Weights of a small image classifier: patch size [2, 2].
Rows from block 2, named by matrix and row number. Rows with one number belong to one attention dimension. Each number is 128 + 32 x the weight over its row's rms, rounded and kept within 0 to 255. All counts start at 0. After the name is the row's rms in percent of the matrix's.
# v: attention value (model.blocks.2.attn.v.weight, 320x320), inputs 0-63
# proj: attention output (model.blocks.2.attn.proj.weight, 320x320, transposed), outputs 0-63
v.109 101 [192 141 138 161 101 139 166 142  84  95 144  89 134 148 175 128 165  78 183 150 159 126 126 122 138 160 193 112 105  94  86 132 154 148 156 139 138 115 145 132 145 168 162 145 111  94 168 128  69  89 133 146 156 143 123 144 104 116  98  86 119 136 133 111]
v.110 101 [139 167 112 113 189 109 121 152 157 144 137 121 174  97 142  79 160  81 152  61 169  89 122 144 139 105 104  51 139 139 113 190 139 120 125 102  84 136 109 125 114 119  92 109  96 174 161 168 117 119 105  90 159 154 105 143 127  88 150 128 133  87 105 154]
v.111 092 [132 104 145 150 133  93 125 127  89 160 196 117 126  54  80 159 120 101 178 115 133 108  86 122 150 125 129 135 124 142 166 132 193 122  62  43 172 119 152  88 182 112  86 124 105 120  87 108 152 135  99  89 117 114 152 155 135 128  97 148 156  48  97 147]
v.112 093 [135 113 122 155  98 188  42 112 140 124 128 190 170  85 101  83 139 121  53 162 144 112 124 104  81 134 134 114 120 130 185 159 192 107 104 125 160  63 196 130 154 112 105 109 161  75 109 138 119 140 137 109 129 140 155 124 124 167 100 142 139 107 106 153]
v.113 098 [105 118  95 126 117  84 114  53 149  99  90 101 104 142 114 131 148 137 113 144  64 144  90 190 123 121 123 108 134 106 186  67 106  70 116 116 156 133 185 149 184 130 121 104 157 174 126 156 165 118 135 135  90 131 161  94 113 204 110 121  82 114 167 142]
v.114 084 [123 189 120 127 164  78  78 101 112 116 131 132 101 108 145  76 191 202 129  77 173  97 170  98  82 106 130 135 138 114 112 129 116 146 124 123 157 178 137 122  54 107 137  96  86 132 115 183  83 149 171 117 110 103 186 134 141 184 165 178 101 211 155 149]
v.115 096 [171 135 122 122 104  79 113  98 174  75 138 111 158 142 156 174 122 175 130 230 114 126 124 124  91 114  92  69  82 210 121 132 167 112 187 105 140 133 143 146  89 170 132 150 181 148  68 144 130 129 161 142 134 114 112 105  71  86 153 104  99 123 103 153]
v.116 097 [153  84 189 137 154 159  98 108 173 120 135 121 113 146 169 111 135 143 115 107 139  98  82 176 101 120  80 138 112 195  83 144  61 128 115 145 100 141 141 147 125  92  96 120 100 146 155 131 158 124 135 164 101 164 116 104  76  46 124 114  94 140 126 115]
v.117 100 [ 98 128 139 136 160  80 100  96 114 161 107 128 142 128 153 100 170 102 168 109 142 114 150 122 112 155 189 112 144 110 129 153 113 128 114 127 145 152 109  99 115 124 135 112 134 141 158 172 147 167  93  87  82  81 118 169 181 163 171 107 170 159 165 135]
v.118 107 [117 142 130 118 115 112 176  84 143 115 134  92 156  97 115 231 129  92 142 144 145 171 130 151 113 151  95 115 139 117 146 126 106 152 109  93 134  78 151 142  96 140 112 162 171 143  69 118 126 120 109  84 158 104 100 135 170 154 213  73 173 113 135 117]
v.119 100 [ 93  71  81 140 173 122 135 164 125 106 188  93  87 154 162 108 192 198 107  87 117 176 146  92 100 154 137 113 124  95 105 166 184 154 114 174 100 142  85 123 143 149  76 128  70 101 149  91 105  99 114  70 187 128 143 172 102 180  83 148  94  81 113 190]
v.120 100 [151 170 104 159 149 118 181  91 169  99 136 154 144  80 166 130 147  78 137 203 152  82 131 191 200 150 126 134 130 147 147 154 135 175 169 191  92 102 139 101 110 141  77 100  56 147 137 166 176  88 146 104 137  94  70 156 103 154 175 106 145 134  77 114]
v.121 093 [113 158  95 129 178 166 127  94 148 117 103 170 171 134  87  83 111  93 144 123 116 181 163 132  62  59 151 119 131 163 116 124 142  84 126 133 203 161 157 115  91 117 142  86 131  96 101  91  72 135 101  97 177 181 126 110 137  56 102 145 113 105 132  64]
v.122 100 [ 89 112 123  88 116 107 106 131 140 185 144 127 114 123 109 131 175 142 148 125 123 146 177 111 113 146  56 165 109 147 114  95 156 154 138 174 126 154 101  88  90 130 144 118 166  96 109 110 149 143 122 110  90  77 166 122 137 157 175 103 102  65 148 145]
v.123 093 [114 130 108 125 129 139 121  86 120 112 111 139 176 117  82 170 114  62 163 150 112 108 150 112 114  81 176 106 191 124 113 138 114 102 163  76 135 136 155 165 145 104 143 101 112  69 120  79 134 163 139 131 144 180  92  81 101 130  74  92 119 118  75  93]
v.124 099 [142 142 107 144 166 103 120 133 158 129 145 134 113 130 113  98 170 170 125 205 134 120 142 119 131 170 119  98 178 180 148 124 177 111  50 152 129 121 152 109 105  92 145 135  74  87 107 175  98 147 108 100 102 122  93 149 119 115 157 163  98 106 116 176]
v.125 102 [ 64  85 115  99 117  87  84 181 110 151 121 157 102 120 107 126 150 136 143 127 151 172 120 131 156 151 104 106 141 110 121  80 157 126 154  90 142 130 119 120 107 140 126 112 126 167 145 150 135  52 186 140 121 158 146 140 123 139 137 173 156 196 143 153]
v.126 096 [156 122 137 130 216 133 147  97 144 117 121  85 123 115  92 194 120 116  71 141  63 198 185 142 114 138 113  91 157 111 160  85  72  69 139 130 139 114 117 167  95 126 157 101 202 169 143 142 142 129 138 184 110 126 143 110  83 154  85 127 131  92 119 153]
v.127 100 [170 176 127 171 152 141 144 171 113 120 113  84 177 106  98  71 152  95  80 154 133  93 166 130  77 184 200 123 119  85 140 121  99 115 130  90 168 105  94 101  94 109 139 123  90 189 154 151  49  93 159 107 139 123 135 107 152 148  98 118 144 112 131 114]
v.128 100 [126 100 165 124 146 148 159 115 145 116 152 136  68 154  99 185 150 113  96 110 119 139 166 126 115 105 190  81 114 102 142 186 118 112  84 191 155 136  79 165 153 113 114 202 134 123 115  78  76 157 147 133 127 147 164 106  41 113 138 133 114 125 194 126]
v.129 101 [201  80 148 163 104 116 111 111 162 136 163 131 103  93 182 128 148 138 161 166 137 164 136 154  86 132 150 201 134 134 181 145 192 129 126  61  95 175 188 102 137 124 113  72 121 165 108 153 135 130  89 101 125 100 130 102 102 129 140 124 162 146  96 120]
v.130 098 [ 89  93 168 126  95 154 178 166  80 125  72 179 124 120 132  85  69 173 128 124  78 120 146 125  94 105  92 150 148 114 133 113 143 129 156 144  74 147 117 131 107 154 133 122 108 171 136 119 156  87 141 176 136 138  65 112  58 123 124  75  95  66 147  99]
v.131 095 [120 144 110 170 117 117 174  76 114 138 109  90  87 139 111 112 160 134 133 127 153 181 139 144 113 112 167 132  87 212 112  92 150 103 151  97 130 117 119 133 152 139 143 102 167 112 137 128 221 111 117 147 152 106 134  91  90 113 139 133  76 174 164 112]
v.132 105 [182 133 149 150 185 129  90 104 180 119 176 195 121 170 110 146 130 111 118 102 143  97 130 153 147 147 179 210 169  99  93 144  74 119  61 108 123 122 111 141 165 135 141 141 157 106 121 176 104  93  89 121 117  76  70 163 103 173 210 124  93  94 138  79]
v.133 098 [122 132 122 116 165 142 127 162 113 175 135 129  87 110 176 142  85  77  97 127 143 103 124 105 129 164 121 173 136 123 136 135 144  86 121 163 125 118  84 110 118 132  89 122  60 115 165 156 169 167 150 146 122 105 145 139 159 131 117 187 144 166 149 162]
v.134 100 [164 101 106 151  75 103 122 162 147 122 149 142 140  58  96 140 111 201 116 134 140 239 137 128  53 132 133 122 153 138 108 200 143 119 111 132 118 125 137 156 124 158 172 125 130 150 107 185 186 150 103 103  92 118  81  75 127 134 191 118 128 145 103 140]
v.135 107 [148  78 146 120 127 138 132 176 115  75 167 130 157 121 149 132 165 108  92  95 168 136  47 111 150 162 131 195 119 138  96  72 112 142 126 118 169 138 157 168 169 111 109 100 116 136 158 167 158  62 145 186 129 143  93 114 118 112 160 163 127 147 167 134]
v.136 090 [101 124 118 159 121 129 126 133 150 121 130 140 120 135 126 107 153 142  92 101 150 159 100  96  74 132 139 143 129  85 149  99 137  94 182 115 195 115 117 139  75 153 197 111  86 123 136 176 117 116 148 143 121 157 193  94 134 212  63 210 170 119 111  90]
v.137 096 [ 62 153  99 176 157 146 177 159 150 165  93 154 102 162 108 128 114 124 158 182 106  70 124 107 124  95 116 177 137 149 143 118  66 138 125 128 117 159  62  97 128 103 157 112 125 124 113 156  95 140  86  81 103 115 151  77  57  85 175 132 123 123 126 116]
v.138 108 [116 156 150 148 125 146 133 192 220 147 119 122 168  74 112 129 124 155 116 121  98 136 118 107 135  90 193 120 108 173 110  94 191 170 123 147 116 134 237 174 103 103 135  78 143 128 177 156 163 124 118 138 156 149 158  77  95 133 153 113 148 113 118 114]
v.139 102 [ 89 132  97 110 109 131 160 155 120 111 130  81 126 131  70 144 128 151 111 151 162 100 160 106 187 147 115 141 175 122  78 103 117 148 140 172 172 118 127 129 131 147 109 123 142 117 182 124 135 103 122 114 166  96 132 114 136 129 111 123 116 171 135  87]
v.140 097 [ 98 114 143  42 127 118 183  62  77 115 116 139  79 121  99 156 116 151 141 151 173 136 161 213 111  51 131  78 124 117 155 122  94 101 114 138  98 119 125 181 210 189 152 123  53 110 134 136 137 146 137 135 168 110 118  98 137 168 194 114 102 117 114  64]
v.141 099 [141 101 117 119  59 135 123  90  97 101 143  79 149 154 133 150  71 132 122 134 131 111 112  75 142 128 162 127  87 115 187 164  64 135 115 174  93 157 122 124 168  90  63 110 117  95 140 115 120 173 136  74 107 139 105 159 131 142 142 129 194 160 117 111]
v.142 100 [ 75 114 153 116 152 124 102  91 144 171 120  96 175 111 198 147 104 123 196 149 165 127 125 118 169 127 112 118 153 113 180 190  93 146 103 186 124 168 126 109 188 164 176 110  67 134  97 116 144  82 139 166 142 142 132 114 189 121 109 131 139 203 129 131]
v.143 105 [110 128 150 182  66  94 124  74 120  87 163  76 130 126 105 149 105 142 185 102 155 129 147 116 131  94 129 114 127 146 128 113 129 173 166 165 181 160 120 119 148 134 147 101 129 152  91  90 176 136 126 145 140 113 123  84 138 148 154 135 128  41 103  83]
v.144 095 [106 133 108 104  88 116 106 136 109  66 130 115 140 164 154 141 120 167 116  94  46 134 154 125 175 108 155  29 111  90  99 145 127 156 127  87 157 135  92 178  52  91 102  73 136  80 164 175 125 152  80 111  78 184 146 108  98  95  87 155 124 159 149 129]
v.145 104 [148 166 115 173 199 172 154 108 152 143 182 144 175 147 105 114 138 108 149 128 122  87  54 128  90 141  58 165 118 200  62 159 156 133 151 157 131 109 172 140  96  86 106  88  96  98 111  97 145 183  97 102 130 106 109 177 169 112 185 101 130  98  93 130]
v.146 091 [ 75 102 118 100  86 142 145 106 141 122 147 147 122 136 122 116  75 120 149 157 131 167  50 110 122 116 111 158 129 101  81 124  81 118 136 131 114 126 129 120 190 122  84 118 212 175 136 109 136 116 103  59 118  80 151  77 106 156 215 155 106  68 137  93]
v.147 101 [ 69 161 159 129 114 119 136 112 121 137 102  96 108 164 171 152 130  94  92  98 111 123 132  53 106 157 134 147 148 151 163 157 103 123 107 128  76 130 123 158 170 136 104 119 171 109 148 177 103 169 170  31  69  99 168  63 121 161  96 145  84 162 108 150]
v.148 099 [173  90  85  85  50 123 119 126  75 118 132 110 129 149 136 127 162  84 144 142  53 157 133 141  91 132  86 152 107  98 114  87 145 118 190 117 113 162 140  95 131  63  74  85 125 170 129 117 127 110 110 144 168 161 136  83 111 138 149 106 153 140 103 152]
v.149 093 [126 128 130 140 119 140 149 177 147 157 142 109 174 144  69 184 144  45 135 199 144  95 124 106 120  69  93  74  89  99 174 175 130 108 147 147 105 157 139  85 120 140 132 111  93 118 114 139 150 139 173 111 112 123 100 136 161  68 125 130  79 116 120 152]
v.150 099 [124 152  75  97 135 100 130 118  90 110 186 137  77  14 149 180 152  80  95 144 115 118 109 116 112 118 138 117 139 110 143 122 132 120 112 123 140 121 120  90  97 125 147 156 145 178 106 132 106 162 122 135 122 160 140 107 156  93 114 146 184 152 140 147]
v.151 095 [157 121 137  94  87 103 113  92 144 106 152 101 119 109  83  88 196 131 145 152 140 169 117 108 107 126 151 117 132 117 112 141 171 198 122 151 127 112 159 133 105  85  95 109  85 161 170 128 146  73 151 126 123 169 163 172 157 141 101  32  90 204 164 104]
v.152 098 [ 91 143 114 117 141 132 110 104 174  69 122  90 134 161 100 153 107 113 127  97  92 103  76 122 119 151 136  96 148 169 127 123 142 135 135 154 113 143 132 104 172 120 143  93 148 143 142 138 149 137 135  86 110 119 126  35  65 125 126  96 113 185 134 156]
v.153 094 [154  60 148 139 119  98 160 128  98 159 113 130 124 120 253 113 159 154 100 116 191 183  89 131 139  89 151 154 106 177 145  77 132  91 169 102 151 139 124 150 118 106 115 101 182 104  81 117  64 100 117 102 115  91 169 107 147 117 110 115 148  93 115 167]
v.154 099 [112 149 164 111 159  75 115  94  97 132 174 143 131 112 135 158 148  96 102 146 121 140  82  77 155 106 148  53 124 131 135 165 150 142 136 151 175 163 144 108  81 113 111  84 208 169 165  93 112 148 113 129 123  53 156 128 166 126  87 140 120 129 117 187]
v.155 097 [167 188 110  99 112 121 102 153  69  99 122 151 159  84 142 131 106  96 108 142 116 113 141 132  97 148 102 148 190 168 156 151 125  77 192 153 144 115 158  81 122 127 123  90 150  90 109  97  59 124  58  73 142 110 140 149 116 188 177 117 103 148  90 128]
v.156 092 [102 167 112 119 115 132 119 136 153 158 116 156  81 164 141 159 127  69 112 123 169 145 103 148 108  89 139 114 121 105 123 135 138 161 147 115 118 121 172 129 154 124 106 177 117 124 128 124 110  96 195 131 135 192  66 148 104 128 111 121 109 144 147  97]
v.157 098 [150  73 106 133 112 139 158 171  92 120 143 148 167 112  79 106  89  88 173  80 146 129 138  96 117 172  43 141 131  82 168 129 124 114 110 143 107 120  63 154 136 169 124  88  86 146 119 135 201 124 112 140  88 124 153 153 133 151 105 137 120 130 126 148]
v.158 114 [150 127 125  25 160 158 107 117  99 143 171 107 100  92 192 125 123 132  89 174 134  97 150 143 150 189 126 125 169  84 102  95  65  84 119 113 135 147 156 132  89 119  82  44 123  56 101  79 154 118 143 180 138 179 154  84 110 135 165 126 147 123 138 144]
v.159 100 [172 110  93 159  78 137 111  95  98  88 131 113 156 160 144 120  88 142 130 143 118 113 162 105 101 153 136 163 150 134 133 142  90 154 164 154 125 167 168  92 149 146 105  62 132 139  97 103 113 175 109 106 135  60 202 117 190 170 113 160 137  61 129  95]
v.160 095 [113 194 115 153 120 106 179 168 106 105 175 106  58 132 135 153 110  64 136  97 184 188 127 100 123  85 149 134 138 116  96 147 152 102 108 128  98 120 101 116  92 151 123  88 162 113 176 121 133 158 140 113 182 136 167  89 142 114 124 176 131 100 136 155]
v.161 100 [ 97  71 165 148 136 125 122 137 139  93 133 150  89 138  99 133 156 156 116 119  53 186 143 158  71 108 159 178 120 128  83 159 143 105  68 141  99  97 139 141 131 132 168 172 141 156  98 144 143 161  65  55 146 114 186 123  96 135 140  90 137  95 157  51]
proj.109 102 [132 101 154 133 152  79 132 132 175 213 105 153 116 148  97 154 150 140 119 176 102 146 127 118  99 139 111 149 136 122 112 152 130 116 104 184 120  70 166 111 158 150 141 158  94 131 103  82 172 188  54 102 134 110  90 120 132 109 140 162 106  57 114 171]
proj.110 101 [ 31 133 202  97 154 153 129 158 135 112 112 180  97 101 119 171 131 177 113 154 102 124 100 116  42 122 186 129 139  95 141 106 115  97 142 146 135 125 148 147  68  70 160 134 138  97  80 120 162  99 125 133  77 135 143 194 167 168  91 147 191 140 206  92]
proj.111 093 [109 129  75 117 141 131 117  97 123 131 213 120  91 131 152 114 128  98 101 110  34 151 182 147 130 107 121 173 152 175  81 173 118 179 129 183 111 128  66  98 117 149 190 132 163 138 143 139 140 120 114 168 165 133 111  82 144 144 129 153 105 103  90 147]
proj.112 089 [128 114  78 125 156  93 168 164 125 156  87  63 120 113 108 147 124 159 146 110 138 139 148 131 117 137 117 160 111  86 211 137 136 108 156 126  26 159 186 134 154  81 153 132  64 135 152  96 127 124  80 139 131 175 173 191 155 102  66 121  75 152 135 101]
proj.113 095 [129 141 124 104  95 111  79 117 137 137 125 137 131 106 107 112 106 130 179 138 138 125 141 123 201 148  95 178 118 158 114 185 189 149 160 123 115 128 153 135  99  84  82  85 109 158  76 160 102 120  88 131 140 128 112 187 131 101 128  78 142 103 136 129]
proj.114 086 [135 131  74  94  89 160 142 123 111 146 138 113 125 138 155 121 120  78 136 119  81 170  83  91 121 112 128 147 155 137 162  91 128 122 143 141  92 115 119  85 184 151  71 156 130 153 215 146 103 182  96 154  87 110 117 134 102 105 129  93 168 104 105 142]
proj.115 096 [ 97 108 134 153 149 206 110 145  77 161 147 156 176 100 143 148 129 112 110  88 116 127 156 159 170 123 114 130 180  54 131 173 109 123 106 166 150 109  71 160 131 161 124 176 132 118 167 152 128 127 101 111 137 158 104 139  95 147 118 114 112 166 100 111]
proj.116 101 [163  64 135 150 122 157 133 136 171 109 192 146 134 113 141 196 139 178  92 134 127 109 106 154 101  97 194 158 182  83 139 149 144 138 139 132 126  96  68 192 106 208 164 108 134 140 167 177  69 125 152 155 131 144 128  91 124 143 140 117 119 118 147 150]
proj.117 102 [151 120 117  93  97 175 122 132 144 106 142 122 117 119 125 134 124 115  91 120 107 137 121 127 156 127 108 167 107  77 134 101 164 142 119  89  87 156  96 152 150 103 118 126 152 113 158 146  72 147 176 181 150 108 148 113 103 139 106 129 130 151 101 102]
proj.118 110 [154  95 173 131 160  87  39 147 139 118 153 120 126 170 110  55 104  76 113  55 113 126 122 113 124 112  76  94 141 144 163 124 177 162 130  87 126 130 132 114 163 128 154 112  99 125 140  32 106 103 129 146 147  64 121 128 110 100 112 146 100 126  89 111]
proj.119 099 [116  93 153  64  72 107 115  97 128 174  73 168 154 111  86 146 138 123 102 170 100 132 123  92 108 121 143  98 123 129 116 114 169 118 125 160 110 107 151 141 153  63 140 137 155 112 115 154 123 166 189 191 109 126 109 120  80 119 109 206 120 152 129  80]
proj.120 099 [112 132 149 159 141 136 101  96 134 149 109 188 146 224  81 114 111 195 169  97 146 123  98 123  76  87  65 174  85  99 116 116 126  92 124 154 107 137 113  97 107 145 157 157  83 142  93  99  69 158  62 117 176 104 111 152 190 112  82  87 134 162 106 226]
proj.121 100 [207 143 165 111 107 211 165 164  87 110 114 121 143 103  61 108 125  96  93 154 158  54 185 185 177 135 158 147 111 100  77 127 138 162 165 126 158 129 132 156 153  65  98 173  65 165  89 136 147  62 152 125 101 160 129 138 131 123 120 125 133 124 154 136]
proj.122 099 [178 143 117  79 104 133 139 121 150  69 190 150 112  90 153 162 175  53 111  81 156 106 121 155 155 113 174 115 128 118 154 164  86 176 139  94  87  90 156 131 167 117 128 135 163 120  98 203 118  95 102 118 130  73 135 120  91  93 183 142 108 163 118 113]
proj.123 093 [188 126 144 105 124 153 129 165 182 110 129  84 126 130 103  81 121 132 109 178  94  89  99 101 173 137 147 181  73 201  78 127 172 170 128 141 123 120 104  96 126 129 104 106 135 176 101 177 102 167 122 141 145 117 152  95 178 177 113 146 112  79 175 175]
proj.124 100 [118  78 150 118 120 135 123 103 141 160  75 125 123 121 201 160  92 111  82 158 103 133 116 191 177 109 121 102 135 139  47  82  63 145 126 198  84  94  52 142 172 174 103 187 116  96 159 172 147 192 151 153 120 141 120 129 105 168 148 143 147 161 156 149]
proj.125 100 [169 154 130  67 158 112 143 153 209 112 134 145 153 146 117 147 168  74 174 119  85 105 108 121  95  85 124  72 143 122 179 132 120 113 119 172  77 139 151  68 118 100  69 116 131 138  87 149 111 131 150 134  86 101 135 106 170 134 100 101 137 153 166 111]
proj.126 088 [122 146 154 170 138 161 111 164 135 144  90 209  62  86 115 112 133 151 135 117 190 104 158  91 211 113  98 109 127 130 126 124 138 133 130 112 134 106 187 122 137  62 134 133 118 117 152 124 135  80 136 123 110 134  88 111  59 108 160  93 163 116 164 169]
proj.127 093 [ 89 106  82 143 113 115 144 124 142  65 161 133 195  84 115 104 150 147 122 105  95 134 153  44 116 142 133 112 142 164 169 139 122 121 131 162 161 141 137 139  91 130 124 222 110 156 166 121 137 127 116 139 130  66 116 168 125 135  63 158  68 137 134 113]
proj.128 101 [161 145 141 110 118 109 148 172 161 111 146  83  93  88 136  96 127 128 100 153 185 196 135  79  52 159 167 124 145 142 130  84 125 149  97 128 134 137 181  70 101 118  86 157 122  58 130 135 105 133  95 118 170 175  85 116 112 138  59 104 156 113 167  95]
proj.129 101 [148  98 141 134 188 140 103 103 140 116 112 146 138  94 158 206 147 147 122 148 110 186 115 112 157 146 114 156 115 170 100 123 188 186 157 175 160  97 126  78 119  98 141 130 138 154  95 106 152  97 177 166 133  95 101 127  86 158 122 125 160 185 151 134]
proj.130 099 [168 140 104 169 114 117 101  58 115 110 124 129 143 181  85 143 147 130 119 153 132 108 161  82 115 137 111  99 159 121  95 160 119 194 100 134 119 136 125  96 136  96 159 137 154 117  97 191 105 104 158 100 170 167 130 173 154 181 100 140 104 228  94 160]
proj.131 102 [208 166 119 134 192 168 114 153  85 112 147 109 124 117 154 174 174 101 129 108 157  89 113  98 151 140 232 194 108 104  73 118 110 164 149 146 112 150 126 105 147 150  90 143  96  98 128 113  72 177 125 180 116  58 103 124 177 121  70 125 113 112 133 138]
proj.132 103 [ 61 114 126  54  78 147 169 125 118 147 113 105 134 127 145 141  97 144  98 142 134 217 139  57 140 138 104 107 164 194 131 138 134 161 182 140 101  84 130 165 175 125 157 118 141 137 142  70 117 142 217 171 170 183 112 109 152 126 117  95 156 140 103 128]
proj.133 098 [142 138 113 122 130 133 157 126  95 143 176 199 146  83 113 130 164 146 158 132 109  90  80  80 143 147  76 224 149 109  97 145 157 157  91 120 121 170 167 128  93 134  95 150 125 156 104 119  87 166  89 135 137 125 159 139  76 162 109 138 118 126 124 143]
proj.134 101 [131 147 144  74 197  45 132  92 159  65 163 118 159 113 131 120 152 119 145 138 121 124 186 197 134 147 148 192 123 192 118 106 119 176 116 105  95 116 114  91 125 128  88 126 119 129 150 141  75 138  96 117 104  74 141 116  79 160 128 170  97 138  79 124]
proj.135 101 [131 194 104 136 172 119 133 129 123 102 132 124 190 141 175 167 133 122 147 129 122 101 152 152 190 143 116 152 154 154 117 144 131 136 138 131  87 109 119  96 171 141 151  90 163 128 134  43  90 177  84  94 125  84 125 138 157 136 116 122  80 107 111 149]
proj.136 090 [197 155 169 164 177  97 133 116 143 109  67 102 172 146 122 143  66 120  82 160  77  83 153 111 134 130 121  93 129 180  91 125 155 121 120 137  84 127 139  87 184  89 104  79 153 134 124 157 156 111 101 143 158 122 125 120 135  96 124  79  91 137 138 170]
proj.137 093 [128 129  87  68 161  91  78  73 108 104  82 105 144 165 158 166 117  99  83 161 122 130  99  50 100 148 128 163 116 160 133 135 121 117  84 144  90 137 167 144 152 142 102 192  90 103 156 109 107 100 145 165 155 111 140 193 156 179  89 130 140 178 139 127]
proj.138 101 [ 94  63 185 106 138 120 114 164  89  91 104 171 178 170  93 163 171 122  96 121 118 169 144 160 183  75 118 141 173 131 124 133  83 143 103 141 137 128 119 105 162 178 133 112 147 140 120 117  99 107 167 101 140  97  82 128 155 123 135 106 118  84  77 167]
proj.139 103 [ 78 114 131 159 135 104 139 207 123 152  93 151 134  99 207 124  93 128 143  83 133 166 125  93  92 121 160 127 153  76 123 115 136  75 167 146  98 148 127 154 160 162 166 140 143 150 112 114 128 134 109 102 102 118 148 135 169 144 143 187 152 165 100 118]
proj.140 089 [153 151  67 163  70  80  94  97 117  81 120 153 152 123 137 182 120 134  92 145 126 157 165  77 109  89 153 147 128 108  87  97  89 166 149  75 173 164 136 133  99  46  99  87 148 123 117 140 127 139 141 157  75 223 141 169  92 139  78  81 147 160  89 153]
proj.141 100 [121 102 131  64 142  79 151 115 142 141 116  98 128  91  98 120 156 147 138 179 142 127 148 137  95 174 116  75  94  99 121 139 123 106 150  99 135 128 146 150 159 116 143 170 167 155 168 159 112  62 142  99 168 105 140  42 131 208 155 146  98 153 197 183]
proj.142 098 [105 124 116  89 169 119 134 146 160 142 132 145 140  77  77 129 173 118 149  86 173 120 105  59  95 175 131 209 118 109 127 120 182 158 130 145 110 110 137 155 120 133 139 134 167 192 159 130 134 143 112 110 144 149 134 164 142 149  88 109 136  81 152 152]
proj.143 107 [111 116 166 141 161 154 108 119 117 120 174 107 146 102 169 153 163 104 101  74 159 128 118 131 167 135 181  53  94  83 114 142  62 136 144 127  95 132 115 194  90 117 145 144 147  76 196  60 125 152 134 107  94 171 114 172 136 139 117 116 128 149 193 124]
proj.144 101 [162  95 169  92 103 140 119 146  66  93 126 136 116 154  87 132 160  61 116 155 139 135 201 208 117 150 217  77 146 122 127 127  59 128 168 153 155 138 157 140 206 149 119 125 104 160 157 108 154 154 118  53 157 101 119 114 162 146 166 114 135  82 129 129]
proj.145 103 [124  84 109 105  89 130 109 120 154 153 156 161  98 138 180 141 174 150 171 126 147 170  78 106 202 139 156  86 135 114 130 160 151  90 153 110 116 116 103 157 107 144 123 151 143  91 132 105 137 115 126 163  95 175 142  88 101 129  80  90 134 129 143 171]
proj.146 091 [144 115 105 122 178  62 104 167 115 132 149  45  98  96 142 165 140 142  52 213 176  97 153  74 130 139 121 107 152 197 119 107  65 151 129  97 112  60 128 168 152  75 120 131 102 126 196 106 132 128 191  92 156 141 105 190 107 135 116 102 123 133 128 106]
proj.147 104 [119 148 109 130  96 153 147 176 156 172 115 157 149 124 104 141 115 113 102 141  99  95 110 139 140 167 114 124 158  88 165 100 146 122  81  91 120 106 148  88 183 144 121  85 178 172 160 163 144  73 122 176 117 116 102 142 134 160 129 183 111 120 139 111]
proj.148 092 [169 134 154 174 176 146 185 175 107 129 155 178  89  83 145 183  62 148 101 150 168 145 113 137  95 147 107 116 113 120 179 135 145 148 116 128 130 139  62 117 174 118 105 150 106 109 122 132 144  89 125  82 113 112 154 191  61 102 114 153  93 150 116  94]
proj.149 092 [110 134 101  74 156 149 113 162  90 164 123 172 103  99 129 141 111 143 122 160 141 191 168 107 104 157 155 152 122 129 101 139 136 159  93 141  98  68  81 191 108 111 167 140 142 147 156 127 145 123 145 110 119 152 154 147 172 141 146  94 154 109 127 137]
proj.150 098 [164 142 141 138  82 175 100 125 124 129  95 150 169  99 144  99 143 141 134  88 116 111 170 126 148 102  97 126 138  67 131 149 102 137  54 156 147 111  97 140  81 159 123 108 152  97 121 137 149 101 168 178 150  87  78 113 115  85 181 137  73 102 161 106]
proj.151 095 [144 124 135 115  73 200 156 132 143 153 124 159 175  77 152 168 137 150 148 111 132 149 162 180 114 162 158 162 155 110 140 101 131  62 149 122  84 129 145  99  72  88 170 134 131 148 118 150 147 129  92  96 127  75 148 123  49 125 198  92 140  73 117 139]
proj.152 098 [ 70 100 167 132 142 157  95 133  85 134  84 178 131  98 163 119 195  87 163 169 131 107 114  92 104 121 143 107 127  67 126 142  99 142 126 111 170 112 143 135  83 120 158 161 137 146 180 110  82 118 139 105  91 125 126 118 130 135 109 110 114 125 106 137]
proj.153 100 [144 149 152 151 133 101 143  98 101 119  84 133  94 120 110 139  93  97 183 142 102  69 132 198 113 111  88 150 150 163 131 159 136 169 126 122 158  60  89  60 123 117  85  80 171 124 176 187 178 116 188 140 152 115 123 134 151 130 132 118 120 158 150 136]
proj.154 092 [170 151 123 158 167 195 132 102 153 169 146 158 106 110  83  66 126 124 156  87 125  79 130 144 116  86 134 150  97 164 127 148 111  86  88 191 156  97 148  70 101 138 142  96  81 144 154 115 147 126 162  72 113 143  56 145 115 159 141 101 163  98 161 131]
proj.155 096 [156 125  42 156 137 139  86 106 121 137 104 156 147 143 124 142 131 139 122 220 142 119 152 102 178 108  81 118 127 120 122 134 138 180  70  60 168 140 144 150 120 153 121 161 121 106 120 124 114  99 159 142 110 134 106 133  81 108 130  91 101 152 110 116]
proj.156 095 [108  96 123 169 124 152 106 125 125 154  82 113 159 169  87  73 140 212 108 126  87 139 126 123  79 115  83 128 137 185  91 152  87 150 164 163 150 138 174 125 150 118 136 104 143  53  86 144 124 111 108 134 173 112 155 141 124 103 120 124 133 104  71 126]
proj.157 096 [141 117 147 160 149 172  67  89  82 138 134 148 165  89 147 151 147 121 102 111 119 157 132 100 124 127 166 184 151 111  80 127 103 187  88 167 126 125 103 125 145 134 115 119 153 117 171  94  97 130 143 114 126  85 151 124 141 105  73 163 154 141 107 135]
proj.158 120 [151 120 135 136  71  40 104 169 162 139 124 128 179  93  90 160 106 107 169 165 125 129 157 103 129  98  94 133 173 145 151 115 130  67  81 116 106 113  63 136 122 122 148 182 123 185 124 194 124 134 123  92 150 123 187 170 140 116 151  82 115 114 148 127]
proj.159 101 [137 160 154 220 124  92 132 113 158  55 147 102 185 102  98 118 139  96 107 165 134 126  38  93 155 151 142 113  95 132 124  86 136 171 156 112 160 172 124 145 116  98 152 172 119 127 130 141  93  91 136 143 101 136  88 174  88  87 102  65 161 139 113 124]
proj.160 094 [122 124 107 114 155 164 122 195 118 154 174 171 126 109 184 126 109 171 101 116  92  79 120  35  86 100 167 163 190 106 137 179  94 184  78 107 132 137 124  77 155 140  78  97  95  81 130 112  74 184 155 119 139 133 110 162  79 159 117 150 135 134 185  94]
proj.161 099 [138 161  97 144 149 118  95 138 148 111 189  84  94 131 130 126 106  48 110 122 107 176 128 133 142 135 104 106 121 120 121  99 140 150 166  76 142 136 146 147  96  54  92 111  92 140 149 147 179  85 185 164 118 153  91 157 111 140  95 121 101 138 135  58]